{
  "dataset": "telescope images of galaxies (Galaxy Zoo DECaLS)",
  "train_examples": 88335,
  "image_size": 32,
  "horizontal_flip": true,
  "targets": ["shape"],
  "depths": [3, 6, 3],
  "am_softmax_scale": 30,
  "learning_rate": 0.0098,
  "nesterov": false,
  "orthogonalizer": "newton_schulz_5",
  "lr_schedule": "cosine",
  "warmup_steps": 8000
}
Rows from block 4, named by matrix and row number. Each number is 128 + 32 x the weight over its row's rms, rounded and kept within 0 to 255. All counts start at 0. After the name is the row's rms in percent of the matrix's.
# conv: 3x3 conv (model.blocks.4.conv.weight, 64x64x3x3), inputs 11-21, a 3x3 kernel for each
conv.0 102 [130 118 123  95 111 145 122 173 159 116  79  81 134 144 120 227 150 139 137 169 182 153 166 187 136 122 136 136 164 147  69  80  73  99  84 122 132 128  88 143 123 101 133 121 127 149 135 169 128 165 139 166 150  73 104  43 105 122 138 125 147 175 178 124  92 107  88  97 138  77 135 128 146 110  93 116  74  73 167 150 123 138 162 127 131 124 105 132 115 106 145 160  99 135 112 105 121 115  58]
conv.1 099 [141 116 147 157 108 124  99  40 109 117  92 163 158  87 104 189 112  92 122 114 125 126 113 133 124 122 149 124 150  57 102  92  96 115  94 128 109  88  87 102  99  99 127 148 129 102  66 107 143 119 122 121  91 146  66 121  99  83 131  84  70  99 137 115 118  84 150 140 135 124 114  99 153 164 157 151 122 163 154 142  70 126 148 106 129 155 160  89 176 168 151  62  73  54  88 119 128 159 146]
conv.2 101 [ 96 124 114 121  59 123 132 116 106 112 149 139 126 111 115 138  78 103 126 122 107  81 140 116  53 141  96 126 106 169  86  67 141 145  98 137 138 134 195  66 115 172  71 109 152 139 117  89 117  94 118  99  67 119 185 200 128 125 152 128 121  90 134 113 131 140 160 102 133 156 108 192 134 131 186 137  80 213  95 141 173 105  99  97 109  89 157  91 106 168 118 121 103 115 164 142 161 182 125]
conv.3 102 [141 118 116 146 106 104 135 141 166 103 170 143  83 114 111 153  97  53 101  85 105  84  81 113  89 125 161 123 119 127  97 111  91 140  73  59 107 127 169 110  89 134  96 103 103 131 133 177 101 126 142 118 182 146 139 146 166 102  79 146 103 147 128 138 125 126 115  72  81 117  88 134 117 169 174  97 156 135 117  85  75 157 142 131 102 148 141  89  92 118  97 100 118 147  90 113  90 100 130]
conv.4 102 [ 77 103 134  70 130 106  65  95 136 127 124 158  70 108  73 163 139 129  99 108  87 112  87 125 152 120 151  85 137 150  72 136 136 121 146 113 148 151 169 106 115 151 140 104 153 114  83 107 137 109  89 155  92  85 152 152 131 148 137 145  85  96  76 135 141 130 109 128 153 133 110 113 121 111 130 100 160 112  97 157 130 141 141 152 105 151 155 114 139 165 158 157 110 140  93 108 104  90 117]
conv.5 103 [ 35  50 137 114 117 104  50 108  93 158 162 141 207 193 132 148 144 126 142 134 110  95 107 136  86  94 107  99 187 161  64 110  87  88 116  73 145 122 125 126 134 103 127 117 147 118  69 135 125 118 128 132 143 149 165 180 125  99 152  74  92  75 106 124 129 118 117 116 135 155 150 143  99 144 197 146 151 137 154 139 113 142 126 155 137  99 128 174 143 129 156 103  68 151 112 117 107 108 122]
conv.6 091 [138  77  70 197 140  83 185 158 156 136 100 151  70 104 162 141  98  70  94 122 122 139 130  86 105 122 122 127 110 154 135 106  96 198 173 129  92 113 143  85  76  99 115  75  79 113 137 196 130 101 143  98  79 116  92 142 136  98 120 155 153 132 141 126 137 119 216 106 121 160  95 147 102 140 136 137 117 136  78 133 155 191 159 145 180 130 187 115  98 154 181 128 150 163 152 184 159 135 130]
conv.7 104 [173 145 139 154 139 151 137 146 170 136  64  51 168 152 103 180 219 153  54 121  95  74 201 149  62 159 174 103 104  84  84 109 120 129 163 132 147 144 103  93 166 138  88 116 129  96 101 110  75 146 179 107 146 148  97  99 136 107 106 131 114 121 143 139  92 153  67 110 145 153 111 142 124 113  74 147 127  82 156 135 122 147 151 186 103 176 174  65 129 164 141 165 196 130 145 163  83  97 145]
conv.8 098 [108 126  89  97 154  99 100 138 132 169 130 128 118 138 106 120 121 171 151 139  74 130 100  96 129  79  88  74 137 142  88 189 214  96 209 239 133 143 159 114 147 110 114 109  77 115 165 115 174 191 139 175 146  79 145 123 108 128 134  92  93 145  96  98 146 131 184 174 176 119 180 154 197 181 128 204 158 104 135  79  73 155 150 181 155 162 147 111  98 103 103 133 100 106 110  73  95  79  96]
conv.9 102 [100 113 181 120 146 175 123 125 105 184 156 100 172  60 102 146  99  96 120 107  92 139 148 126 160 146 117  67 101 144 118 109 176 152 162 184 199 151 129 172 130 102 195 165 118  83  71  95 148 106  95 166 126 107 140 109  70 194 190 100 151 171  92 107 141 173  94 138 155 114  99  94 108  94 103 104 132 170 164 166  81 115 104 116 116 129 103 157 135 104 124 119 133 140 159 147 101 136 145]
conv.10 100 [156 173 169 123 150 143  73 131  90 139  98 137 144 194 167  97 181 154  95 176 162  77 128 129 126  52  88 136 107 161 133 105 149  96 162 136  85 125 130  98 100 117 101 125  98  84 119 127 122 111 100 111 135 110 114 158  71 144 168  99 134 171 106 143  98  86 154 114  88 159 147 126 101 139  79 137 139 100  96 103 118 112 119 109  96 111 147 156 201  88 118 154 142 116 118 123 145 121 136]
conv.11 100 [ 74 162 179 158 141 122 147 158 121 143 158  91  96  87 102 118 109 137 133 109  93  95 100  95 180 163 137 102 113 107 126  94 109 147 141 127 223 164 162 220 140 117 150 108 109 129 157 146 123 128 146 110  78 130 143 200 228 135 174 177 105 120  66 138 141 144  87 147 128 116 129 131 174 136 112 131 100  92  94 149 120  88 115 120 153 188 130 123 145  97 133 154 197 154 135 168 175 161 130]
conv.12 098 [ 80 107 113  52  77  78  99 144 125 123 215 171  93 112  89  62 112 105  78 142 138 139 187 118 117 151  88 107 115 154 126 123 138 101 103 132 153 167 151 124 167 117 118 136 129 133 136 164 128 157 169 126 129 154 188 169 111 187 161 115 188 176 117 128 125 131 117 134 156 103 162 137 115 203 197  97 207 131 166 193 113 133 132 127 143 162 165 149 136 131 113 112 127 105 111 104 124 127  81]
conv.13 103 [138 106 151 154 113 110 178 121 121 140 131 144 164 128  86 102 159 150 111  89 143 113 208  97 117 193 169 157 104 163 102 121 119  46   0 101 125 137 104 156 157 135 103 161 160 193 176  79 177 165 133  94 121 113  83 161 163  95 112 119 125 110  60 140 122 128 136 119 142  91 127 107 102 102 118 137 123 151  49 165 100 112 133 140 137 152 169 121 179 155 173 113 118 114 112  87 140 114 126]
conv.14 099 [ 85 102 104 145 201 157 120  94  73 109 111  77 117 120 150  82 123 174 170 165 174 137 133 126 158 126 175 135 136 100 109 150 115 139 106 151 110 101 100 155 151 154 144 153 137 110  63 139 148 101 160 126 112 118 102 121 105  91  87  74 136 215 196  88  89  68 149 163 156  94 140 115 138 154 169  87 209 138  59 120  74  97  74  91 122 143 180 160 119  84  70 124 170 119 166 185 159 135 102]
conv.15 099 [154  95 104 159  66  81 107  94 136 163 107  58 125  89  84  42 125 108 121 166 149 150 115 139 110 142 114 124  74 108 133 145 123 108 136 101 102 106 104 121 137 116 126 141 151  88 139 165 119 135 108 117 131  80 108 101 184  48  42 142 112 134 122 105 129 181 112  73 125  99 151 121 147 152 196 130  82 116  99  85 118 108 174 150 103 130  76  86 135 111 113 125 140 106  40 114  68  76 183]
conv.16 103 [ 82 120  87  81 113 127 125 180 184 135  89 108  75 158  79  43 174  62 174 176 142 127 119 127 106 102 113  55 112 141  63  89 109  97  74  96 118 109 117 103 115 101 104 117 131 160 166 147  78 106 107 125 146 161 119 153 123 162 132 116 198 131 173 151 125 153 138  85 156 127  97 140 140 126 166  96 109 123 120 153 163 150 122 147 107 105 113 116 111 128  74  91 123 113  85  79 133  99  89]
conv.17 105 [148 124 112 141 150 164 115 114 158  74 134  97 137  94 118 104  94 141 161 174 111 141 164 147 196 167 114  88 118 127 118 112 176 152 111 180 116 159 120 150 169 134  82  92 105 124  76 134 132  97 102  91  50  65 151 114 106 179 111  92 193  74  73 108 164 179 168 133 120 159 121 102 132 144 149 119 105  76  73  38  54 125 164 152 167 168 129  94 102  81 127 139 152 108 119 149 136 147 155]
conv.18 096 [143 167 125 126 147 141 115  99 112 102  98  64 174 110 132 141 166 100  82 103 146  63  63  83  88  68  64 155 146 115 205 123 150 159 132 111 126  78  94 137 125 110 153 136 142  92 127 109 103 158 111 102 137 167 126  78 113 147  93 106 143 151 175 140 123 139 125 125 176 107 118 149  51  93 130 172 124 125 202 186 169 116 133 137 141 131 146 119 118 133 120  98 119  92 132 152 115 106 159]
conv.19 100 [150 146 125 160 124 123 103  74  98 134 134 128 142  79 103 165 112 129 140 117 210 181 194 144 142 147 130  96  98 133  72 113 189 133 116 225 148 145 185 130  99 157  73  28 112  66  56  62  64 114 107  83  86 163 100 102 142 110  98 127 112 100 120  84 122  82 124 157 151 110 135  89 119 158 182  99 157 132  68 123 115  84 105 125 142 154 201 102 109 174 138 108 145 125  75 145  92  74 130]
conv.20 099 [134 132  96 176 125  74 207 191 149 113 208 173  85 116  85  86 129  91  84  71  76 107 105 156 112 183 184 168 132 107 153 114  83 178  89 106 130 103 107 118  94 113  79 132  90 100 127 146 150 182 207 112 140 173 186 200 154 143 133 115 179 148 179 159 152 163 159 157 151 109 148 161 105 140 151  93 107 122  75 106 128 138  98  99 128 103 194  88 112 141 127  92 131 113  81  94 137 104  80]
conv.21 104 [ 75 130 101 175 149  90 186 169 114 117 110  77 160  62 130 139 150 158 145 127 191 155 123 173 146 109  87 112 117  85 138 147  84 131 173 106 148 187 207 118 159 168 118 136 142 140 113 130 118 121 130 115 131 146 112 155 169  94 122 111 101 107 125 108 127 145 109 155 105 121 136 130 185 154 150 128 121  75  77  97  77 143 167 146 149 186 151 113 111 120 181 108  99 148 102 117 119 152 180]
conv.22 105 [166 108 119 143  71 120 133 116 166 181 133 101 138 167  40  54 169  83 143 154 112 106 150 168 107 109 138 109 121 140  98  72  90  79 145 111 100 124  92  98 126 181 116 112 174 120 145 124 118 128 141 117  63 116 164 122 118 158 111  94  67 104 158 141 143 159 164 117 106 105  88 142  93  97 106  47 115 165 102 146 181 119 134  88 127 160 145 101 115 172 154 111  97 109 166 147 133 145 140]
conv.23 101 [121 155 117 169 150  86 118 129 153 130 129 137 129 189 134 118 143 109  87 120  94 125 134 110  96  99 110 147 102 116 119  72  99 122  91  87 179 144 137 114 141 134 116 137 127 167 122  92 145 151 154 202 124 124 167 105 137 149 146 148  94 122 123 121 118 137 101 130 135 156 152 161  62 129 135 112 128  78 138 153 106 117 128 127 160 152 175 155 126 120 178 133 102 195 109 182 116 133 118]
conv.24 100 [150 141 102  84 102  98  89  59  82 180 173  98 111 152 138  68 129 157  90 170 170  87 162 141  90 114 116 106 114 118 120  81 116 108  70 193 130 190 149 128 146 105 129  92  95  90 150 136 129 134 128 130 103 106 137 131 151 176 146 158 119 124 120 172 154 109 172 149 143 158 171 146 151 136 157 164 188 128 145 149 112 179 136 128 156 151 128 138 101 102  97 151 130  69  92  92 143 160 129]
conv.25 099 [ 76  88 112  75 132 146  63 133 128 113 132 167  91 149 213 138 101 201 162 163 143 132 139 150 128 111 134 128 154  69 139 129 100 141  93  70 108 147 150 102 150 157  85 104 105 114 132 158  92 104 121 111 138 124  81 111 113 127 162 156 114 214 149 123 123 136 151 146 114 155 158 167 154 150 155 154 125 171 163 131  86 141 155 107 180 119 144  59  85 108 138 140 136 197 147  92 104  68  61]
conv.26 100 [165 158 101 162 132 100 185 113  86 148 139 158  83 184 182  52 129 126 138  95 108 128 111  81 103  87  86 102 172 135  73 123  80 122 110  85 158 120  96 138 130 110 119 115 123 149 134 166 107 128 146 146 141 122  62  60 136 123  72  97 118  71  65 123 121 130 145  84 156 115  85  93 136  85 146 129 131 171  96 125 150 114 129 133 114 142 118 119 136 156 190 175 116  87 116 108 139  88 194]
conv.27 099 [125 189 190 155 174 162  95  91  68 114 131 129 140 166  80 182 167 153 142 155  82 174 135 103 175  99 129 148 123 157  79 109 133 108 138 112 140 148 128 164 142 154 108  94 149 119 187 176 122 191 126  92 162 115 117 163 164 139 102 124 174 157 126 124 157 139 107 143 138 152 162 111 133 164 117  88 132  98 121 127 156 145 143 113  75 122 116 144 132 115 126 128  92 133 135  94 151 141  90]
conv.28 104 [116 154  76  52 130 119  13  87 148 169 137  32 142 142 113  90 143 172 123 130 147 131 113 156 120 107 136 103 111 116 141 149 115 143 139  97 123 131 114 124 140 131  69 122 104 117 140 171 156 152 137 127 178 148 132 147 139 120 111 172 119 179 192 121 107 120 107  84 104 115 114 141 147 139 135 178 140 111  74 106 140 110 103 101 156 138 130 149 129 200 107 100 100 102  90 116 107 111 141]
conv.29 097 [156 161  81 132 133  94  94  87  65 143  75  86  67 116  90  87 155 169 109 109 107 121 127 130  87 147 183 151 127  90 196  95  91 168 158  96 114 126 128 108 138 124 141 162 168 183 135 131 125 135 160 159 128 169 124 125  41 168 110  90 190  74 102 140  82 108 109 112  96 194 167 120 123  93 137 109 165 196 150 192 164 111  65 124  55  90 130 142 124 155 127 146 140 177 115 120 147 140  95]
conv.30 103 [142 118 100 165 129  88  50  88 125 133 126 110 115 108 132  92 116  81 101 123 158 140 177 133 168 133 108 180 105 114 104 140 158 146 163 142 112 150 117 140 144 108 128 134 116 126 105 126 110 112  83 120 125  56 156 110 112  90  47 145 101 125 149 121 115 199 108 195 131 193 127 128 105 193 194 165 179  81 131  95 110 118 170 190 107 201  79 191 127  63 180 135 131 161 103 169  79 134 200]
conv.31 104 [109 164 180 107 135 131 116  97 105 165 114 131 203 185 151 112 112 136 184 208 186 139 160 139 106  87  48  78  94 107  76  89  80  84 102 109 123 143 176 148 145 111 136 129 100 138 148 126 137 134 123 111 113 121 138 187 121 135 140 153  74  97  84 126  83 114 177 142 126 207 174 138 166 131 101 128  54 164 107 156 193  63 101 114 106 128 132 122 122 124 123 112 131 127 100 147  83  90 132]
conv.32 102 [125 104 170 113 139 104 148 126 181 121 121 131 150 133  98 120 103  94 127 127 132 122 107  82 136  92 103 145 103 145 123 102  97 173 116  86  89 173 151 125 109 108 233 137 116 156 169 134 168 165 103 179 132  98 145 109 117 170 121 133 205 141 176 129 135 122 140 150  99 132 179 122 168 186 162 215 150 125 169  96 123 147 183 158 176 167 142 153 108 115  65 136 154  93 126 110 102 118 107]
conv.33 100 [ 91 112 127 141 112 143 241 126 115 127 144 130 216 187 143 127 151 147 201 183 133 143 127  94 108 122  94  99 116  67 132 174 144  89 116 109 180 138 112 142 114  98 106  96  88 136 167 100 121 116  82 114 117  98 104  93 111 154  95 142 144 139 102 115 151 159 159 160 164 200 155 136 120 110 133  94 134 135  87  86 127 117 146 131 126 141 122  92 140 127 138 139 146  85 128 151 116 117 143]
conv.34 098 [133 151 152 100  41  93 151 104 101 125  68 173 103  91 175  54 125 140 115 118 114 117  93 129 136  91 129 155  63 104 178 111 141 211 148 114 107 119 119  74  64 101  74  89  99 137 100  70 108  96 156 150 158 200 142 158 100 139 181 122  75 131 111 133 139 112 129 105  89 157 145 163 154 104 128 162 149 132 171 194 173  89 119 110  83 165 123 141 140 172 142 166 133 122 109 127 130  97 152]
conv.35 100 [135 128 150 129 173 169  93 159 159 101  99 169 148 108 128 104 135 141 109 102 104  95 143 104  58 117 122 139  75 107 191 178 146 157 146 180 158 125 110 182 120 129 164 170 139 141 128 184 116  92 195 127 105 173  57 109 190 104 131 225 168 167 171 172 130 116 128  99 133  87 117 160 192 104  78 152 142 111 145 159 119 180 115 112 138  80 127 123 125 132 100 147 163  98 138 163 156 203 158]
conv.36 098 [ 75 131  97 110 117 125 188 166 145 111 163 189 136 175 161 181 119 152 104 118 132 128  54  87 128 101 148 103  94 118 152 122  84 130  93  99  89 112 117 127  94  90 122 131 125 145 165 181 116 104 139 139 118 121 145 122 150 100  87 183  48  51  99 138 160 157  73  98 102  92  83 100 145 177 102  97 165 167  61 127 212 131 165 151 114 131  95 149 104 104  99 101  50 158 139 123 158 173 129]
conv.37 101 [193 177 137 168 110 159 168 141 146 133 129  67 107 147 142 173 120  97 172 161 110 141 121 134 124 149 113 117 157 144 134 171 208 146 168 215 114 151 116  95 154 128 100 149 151 110 140 135 136 173 180 144 140 137 177 131 198 156 115 153 102  88 122 107 110  87  99  79 140 109 124 151 130 115  96 118 116 128 160 127 115 145 128 101 190 181 157 142 193 154 132 179 128 107 142 144 106 129 123]
conv.38 098 [122  86 153 188 142 115 154 199 150 120 117  66 129 112 163 171 141 124 109 164 180 114 119  72 106 139 138 136 106 112  93 126  96  78  97 111 134 107 112 175 128 127 139 124 117 126  85  89 135 169 169 119 167 174 108  83 101 124 113 126 130 137  95 104 109  50 121 138 126 131 164 174 142 118 146 159 130  50 130 122  95  90  90 123 117 112 140 136 136 124 121 174 146 151 124 123 122  92 101]
conv.39 100 [ 72  60 113 144 160 103 143 127 120 138 130 154 124 109  73 155 125  73 113 140 102 103 122 155 117 113 103 106 138 132 141 112  74 198 176 158  87  64  90 144 103  67 170 108 126  78 109 107  82 196 202 100 189 154 151 177 139  93 107 145 160 115 139  99  98 136 111 144 152 151 104 132 128  93 139 157 135 142 164 105  72 174 157 119 169 115 105 203 163 135 131 153 151 135 169 124  68 111  91]
conv.40 099 [167 188 171 125 132 138 113  96  87 156 124 123 128  88  95 129 103  93 189 129 103 165 142 104 107 107 107 111  78  83  65  87 119  86 158 131 136 173 185  90 114 176  99 105 169  98  81 127  91 106 184 143 134 173 113  88  77 166 144 112 194 146 105 152 141 148 194 123 107 137 119 123 150 150 133  96 135 149  95 119 162 134  96 109 137  95 136 119  82 154  96  89  87 140 103  99  73  90 145]
conv.41 093 [139 115  91 165 153 145 117 144 156 136 118  87 110 115 105 136 169 111  95 131 137 103  83 111 119 125 115  86 105 127  77 104 140  84 148 152 161 105  85 140 127  83 122 116 133 111 102 107 135 104 107  95 106 172 140 155  87 137 156  93 157 208  87 172 149 174  94 149 134 118  99  93 109 150 112  95 127 147 135 186 132  90  58 116  86  86 113 137  84 122 175 130 145 126 134 102 114 146  95]
conv.42 096 [168 158 141 133 113  96 123 108 115 159 125 108 145 119 127 131 164  95 120 114 109 102  78 150 147 121 164 116  93 124 100  98  93 107 151 127 118 104 109 131 140 136 153 171 125 125 120 111 138 128 155 125 128 106 110  79 129  51  81  68  73 121  95 124  97 111  99 121 116 160 134 104  99 122 214 148 114 168 116  96 148 135 102  96 112  76  88 113 121 124 137 192 144 170 144  96 146 149 151]
conv.43 100 [165 143 146 204 180 129 107  83  54 184 232 134 111 182 202  98 140 187  52 118 150  56  53 173 103  89 142 146 129 110 190 135 103 109  99 108  76 149 159 187 165 180 157 169 149 132 133 161 141 112 133  95  84 105 148 123 114 118 156 118 105 131 153 100  55 120 140 133 166 125 102 140 103 152 153 126 154 150 101  83  81 185 128 165 119 115 140 147 149 144 178 118 156 130  87 108 100 111  95]
conv.44 101 [150  95 114 149 122 162 110 136 170 110  17  94 144  46 124 118  70 197 143 152 117 153 195 101 166 140  92 154  73 121 149  73 119 126  76  95 123 114 132 131 144 143 123 114 118 131 103 122 138 113  94  98 103 116 104 138 194 102 203 219  98 201 169 109 140 116 136 117 119 163  91 126 123 140  97 117 121 129  89 115 131 101 121 124 118 152 141 121 109 110  95  67 135  93 110 167 104 130 139]
conv.45 098 [113 124 182 101 146 154 135 100 131 103  57 121  76 114 126 170 139 143 104 214 175 172 161 197 153 121 136 142 173 196 137 137 139 164 124 149 103  74 118 175 189 189 156 207 205 109  95  87 155 136 195  81 128 165 104 161 121 113 167 137 110 149 155 127 173  86 166  90 115 150 132 128 111 101 143 174 149 200 168 188 155 119 121 116  95 138 138  99 207 188 138 115  86 107 132 115  93 130 136]
conv.46 103 [ 69 114 135 118  85  99 156  92  85 135 111  69 105 108 171 103  92 127 218 150 132 143 163 124 107 156 171  86 169 149 114 144 130  89 108 136 129 114  73  81  96 104  84 115 159 152 167 162 147 169 138 131 156 160  88  82  86  74 167 127 117 155 168 141 147 146 113 132 189  92 105 148 182 163 139  90  91 161 161 128 150 167 131 161 177 136 150 102 155 164 119 111 125 185 179 182 169 236 209]
conv.47 092 [130  80  99 158 124  99 150 171 127  89 128 144  98  69 116 104 135 148 141 104 156 127 160 114 144 145 144 121 116 182 159 140 187 117 139 159 103  95  57 122  90 112 146 133 131 102 139 179  54 102 115 133  95 133 129  79  79  76  61  64  84  73  81 131  87 160  78  97 126  90 151 143 183 167 135 103 116 106  88 149 133 134 113 144 175 120 143 135 128 100 149  84 103 144  91 137 191 125 153]
conv.48 100 [140 115 111  97 132  89 100 158 165  98 162 205 131  86 132 133 132 125 140  81 132  98 100 102 121  84  87 117  75  83  99 117  95 103  71 111 114 128 122  89 117 107  95  81  76 138 115 160 115 130 146 106 151 172 153 212 212  74 128 208 141 161 159 114 102 156 106 110 140  95 123 124  85 107 119  89 138 166 147 150 181 148  97 107 167 144 136 188 179 143 171 129 139 151 123 114 133 152 145]
conv.49 101 [156 125 193 122 157 195  50 125 145 129 109 120 104 157 156 167 192 163 112 120  94 121 167 179 137 148 109 125 118 133 152 100 128 157  74 182 171 154 114 189 195 158 158 174 170 113 109 127 119 130 137  90 139 144  98 149 156 121 120 165 118 144 152 138 119 125 127 121 146 118 106 112 126 121 110 154 115  95 130 120  85 115 116 113 133  75  98 159 111 119 134 120 154 100 121 171 149 143 123]
conv.50 099 [142 123 118 141 116 164  81 143 172 110 102  59  54 102  91 153 159 148 134 141 135 123 123 125 149  94  95 128 176 123 127 173 130 204 150  78 182 101 139 122  94 117 115  92 126 128  80  96 111 110 101 108  82 181  95 115 159 124 188 185 129 178 197 174 192 170 166 152 168  96 111  99 176 127  99  92 133 137  86 168 255 163 156 177 134 128 124 100 150 151 167 137 180 150 105  39 221 203 115]
conv.51 099 [121 121 141 113  71 123 100  75 128 104 138  86 135 162 166 114 166 146 133 157 164 150 114 174 126 127 154 126 115 124 129 114 106 108 111 165 111 140 123 109 122 109 104 116 129 134 137 148 160 168 159 153 184 111 127 155 161 165 170 164 178 159 116 105 128 110 125 139 136  92 122 155 167 156 106 155 135 124 140 154 134 125 120 151 154 129 158 136 113  90  92 118 144 126 126 203  83  82 148]
conv.52 101 [ 79  73 127 149 128 140  86  72 110 124 151 116 160 170 173 160 152 138 191 172 136 120 129 118  83 111 128 115  94 156  87  96 174 127 145 155 127 116 125  91  91 141  64 114 137 120  69  90  88  82 129 113 100 149 118  82  85 130 147 138  82 100 141 145 129 113 169 157 165 144 153 167 110  93 121 119 155 146 147 141 122 109 120  85 119 101 110 138  94 113 107  93 145 140 124  93  93 143 115]
conv.53 102 [135 177 177  74  80 169 173  72  84  55 129  26 112 133 167 120  95 138 142 130 116 166 101  95 126  92 118 182  70  94 147  92  77 123 141 148 221 164 113 204 154 102 137 152 117 150 160 123 147 149 145 158 132 123 169 158 145 105 153 172  63 113 189 143 118 132 142 104 111 130 133 121 153  95  60 104 113 177 124 105 174 152 148 124 155 132  94 105 136 179 114 142  95 141 106  86 140  49 137]
conv.54 100 [176 127 221 159 169 202 151 103 101 147 165 173  62 138 146  91 103 107 132 140 116  88 140 129  96 113 107 109  87  86 112 140 111  91 120 143 154 160  94 182 138  95 180 112 107 118  87 115 115 130 140 116 171 185 192 117 137 181 152 119 172 112 135 118 118  99 114  93 124 124 118 131 165 138 146 133 113 123 122 100 106 130 105 111 130  83 111 162 150 128 153 169 131 124 130 155 160 151 114]
conv.55 095 [107 115 145  57  87 153 110 138 154  75 130 121 149 105  99 129 118 122 127 125  90  95 116 110 176 111 118 112 146 153 118 116 159 134 111 176 105 155 142 124 122 134 135 140 154 117 108  95 143 129 122 178 216 169 132  94  82 110 131 125  46  89 137 135 160 165  78 101 132 116 135 180 136 130 120 124 155 167 150 150 165 149 177 164 114 152 114  94 133 110 107  80 113 126 115 118 172 142 152]
conv.56 094 [182 110 141 169 160 128  96 208 124  96 124 181 155 147 146 173 116 141 147 130 132 138 129 154 149 116  91 111  93  89 120  88 138  97 128 143 110 123 116 148 122 139  97 109 122 128 120  68 138 120 129 157 142 156  85 111  51 135  90  82 160  88  79 141 106  92 134 112 112 158 144 141 101 116 174  88  64 160 148  95 141 129 152 127 119 126 125  81 104 140 136 146 165 130 165 145  70  90  42]
conv.57 098 [153 124 168  93  96 121  76 108 133 169 179 206 126 156 149 104 135  97 164 161 128 156 134 101 132 144 162  90 198 208 131 244 168  88 152 125 120 158 124 123 128 112 139 139 163 177 125 132 159 142 177 166 130 172 105  81 113 184 160 150 141 181 141 159 140 122  90 126 143 130 150 111 161 112 106 144 120 136 166 156 113 155 127 117 135 137  95 137 131 112  82 195 200 144 142 124 158 171 151]
conv.58 100 [167 127  81 136 116  73 153 117  41  61 131 132  89  87 154 120  84 124  83 141 123 123 112 162 131 109 135 119 140 110 156 147  74 139 157  97 155  97 106 133 126 117 146 162 140 136 118 115 128 119  91 169 129  90 187 103  29 158 110 110 172 127 194 134 154 140  90  85 130 161 144 130 117 146 169  55 125 131 167 149  92 121 136 129 132 153 135 132 169 111 112  93 115 137  99 120  46 102 152]
conv.59 101 [146 146 129  72  63 118 147 140 141  94  56  64 101 173 166 111 189 152 200 162 174 162 130 145 150 170 143  91 156 148 111 145 146  57 129 114 128 143 115 151 128 106 193 148 125 116 119 173 118 126 171 126 109 182 101 125 110 170 114 118 137  93 112 156 116 100 165  86  89  97 145 137 204 154  96  93  84 161 131 157 149  64 125 155 130 129 190 110 152 139 110  98 129 118 149 164 161  82 117]
conv.60 101 [ 94 117 119  67  57 136  74 127 147 101  97 119 130 128 228  92 138 152 133 129 109 126 129 140 147 210 122 115 104  71 135 126  80  61 137 130 158 136 161 170 159 169 151 161 121 168 150 136 153 101 130 170 119 173 122 100  79 140 146 107 136 172 108  95 131 156  79 121 119  97 140 139 158 141 119 138 139 167  95 115 139 141 128 156 141 132 111 155 123  92  96 120 112 139 132 134 103  87 148]
conv.61 107 [ 83  94 131  91 110 100 146 179 134 174  86 203 144  57 147 184  86 117 194  66 161 249 102 109 139 133 145 139 142 134 118 211 145 115 184 128 164 113 220 125 136 210 147 164 253  69 104  87  65 107  53 137 118 102  75 149 146  84 140 124 122  93  80 124 152 130 139 128 104 187 161 116  23 109 147  92 123 136 124 195 182 136 125 182 123 107 144 170 150 174 134  91 114  97  89 142 116 106 116]
conv.62 102 [139 100 112 155 148 133 140 101 135 144 201 162  96  95 140  99  79 128 157 100 124 111 119 171 103  95 126 141 165  77 164 120 116 108  79 109 138 100 125 106  81  83 130 112  91 126 178 145 117 110 166 199 113 132  92  65 143  94 143 182 102  90 129 133 181 142 153 168 158 123 120 118 157 116 147 100  93 137 170 170 141 221 172 153 153  90 102 132 127 168 138 138 108  75  95 154 107 127 181]
conv.63 096 [ 88 137 153  93 159 183  98 132 127  66 122 170 100 152  82 143 136  99 107 109 113  93  92 154  68 152 109 127 153 131 130 136 137 127 141 130 171 134 134 124 116 146 129 118 142 110 144 142 115 108 175  74 104 205 146 159 133 176 169 190 128 113 200 119 121 145 123 127 167 128  82 121 162 105 112 126 105 130 135 102  97 118 117 106 141  91 117 127 106 114 103 106 134 101 155 205 132 174 195]