config.toml
model = "image embedding model"
dataset = "telescope images of galaxies (Galaxy Zoo DECaLS)"
train_examples = 88335
image_size = 32
crop_scale_min = 1
horizontal_flip = true
translate = 0.12
rotation_deg = 5
targets = ["shape"]
num_classes = 3
embedding_dim = 128
arch = "vgg"
norm = "batchnorm"
activation = "relu"
depths = [3, 6, 3]
kernel_size = 3
stem = "single"
widths = [48, 64, 96]
downsampling = "max"
am_softmax_margin = 0.2
am_softmax_scale = 30
init = "xavier_uniform"
optimizer = "muon"
muon_scale = "spectral"
lr = 0.0098
momentum = 0.9
nesterov = false
orthogonalizer = "newton_schulz_5"
adamw_lr_other_params = 0.0011
steps = 40000
batch_size = 128
epochs = 58.0
lr_schedule = "cosine"
final_lr_fraction = 0
warmup_steps = 8000
weight_decay = 0.009
adamw_weight_decay_other_params = 0
Rows from block 6 of a small image embedding model, named by matrix and row number. Each number is 128 + 24 x the weight over its row's rms, rounded and kept within 0 to 255. All counts start at 0. Numbers have three digits each.
Before each channel's rows are labels from the 100 images, of 14976, where the channel reaches its highest value: "top examples" is what is common among them. Only what is clearly more common there than usual is listed. The data: telescope images of galaxies (Galaxy Zoo DECaLS).
# conv: 3x3 conv (model.blocks.6.conv.weight, 64x64x3x3, each kernel summed), inputs 0-63

top examples: roundness: cigar-shaped
conv.4:130151127119164123130092087092132145147160160177142129112115116126082098162078158104093134137172107147145102146124093162137116156133153163144129128135158106124094098140110131135129113141107100

top examples: shape: featured or disk; edge-on disk: no; spiral arms: yes
conv.50:105092118146108106128115131142095130115156109116150114141128180103126123122144090141159090109143072153094119126086098102084106110132159141107117132105108122170106119124146114135150104164122077

top examples: roundness: cigar-shaped
conv.52:113132165081137095135144164110124127140119117124172098113129129138114132085097186099081118128131112105109150123163086156109128105103130149127120144089158131128121131112089098076120104134156136

top examples: shape: featured or disk; edge-on disk: no; spiral arms: yes
conv.19:142076158074113135146106126110132140134169159131132098143129111156137174145138132093149122178160135123109111102076128089160154165120129122157089128116146147127148136142120121111086152134109130

top examples: shape: featured or disk; edge-on disk: no; spiral arms: yes
conv.44:097095107154120159105159154141110145117163123084117131080133176135153133107170127115107109122148089099151153121137113143154103083149112134107141105128100110133138099084084111123108130096140139

top examples: shape: featured or disk; edge-on disk: no; spiral arms: yes
conv.45:140127120080138116092134124116121101140098108094139171101105120124116152149132135107102127126124145104165089120094106095127123179114129139116061128127114151160150143154174135102139122158109173

top examples: shape: featured or disk; edge-on disk: no; spiral arms: yes
conv.33:160086128127116092101158132171136125126106129111144099116128086135118142143165092118120149124138086119139135118135118107136098112085148130177094103154122114091116062108153122082128105106132117

top examples: shape: featured or disk; spiral arms: yes; edge-on disk: no
conv.11:135124085106105149142083124124126125121137127119093107155097128129129140122151120109137121136102083129099142161142167123100153111130129120092109110115115112074144079140121101130187100150146190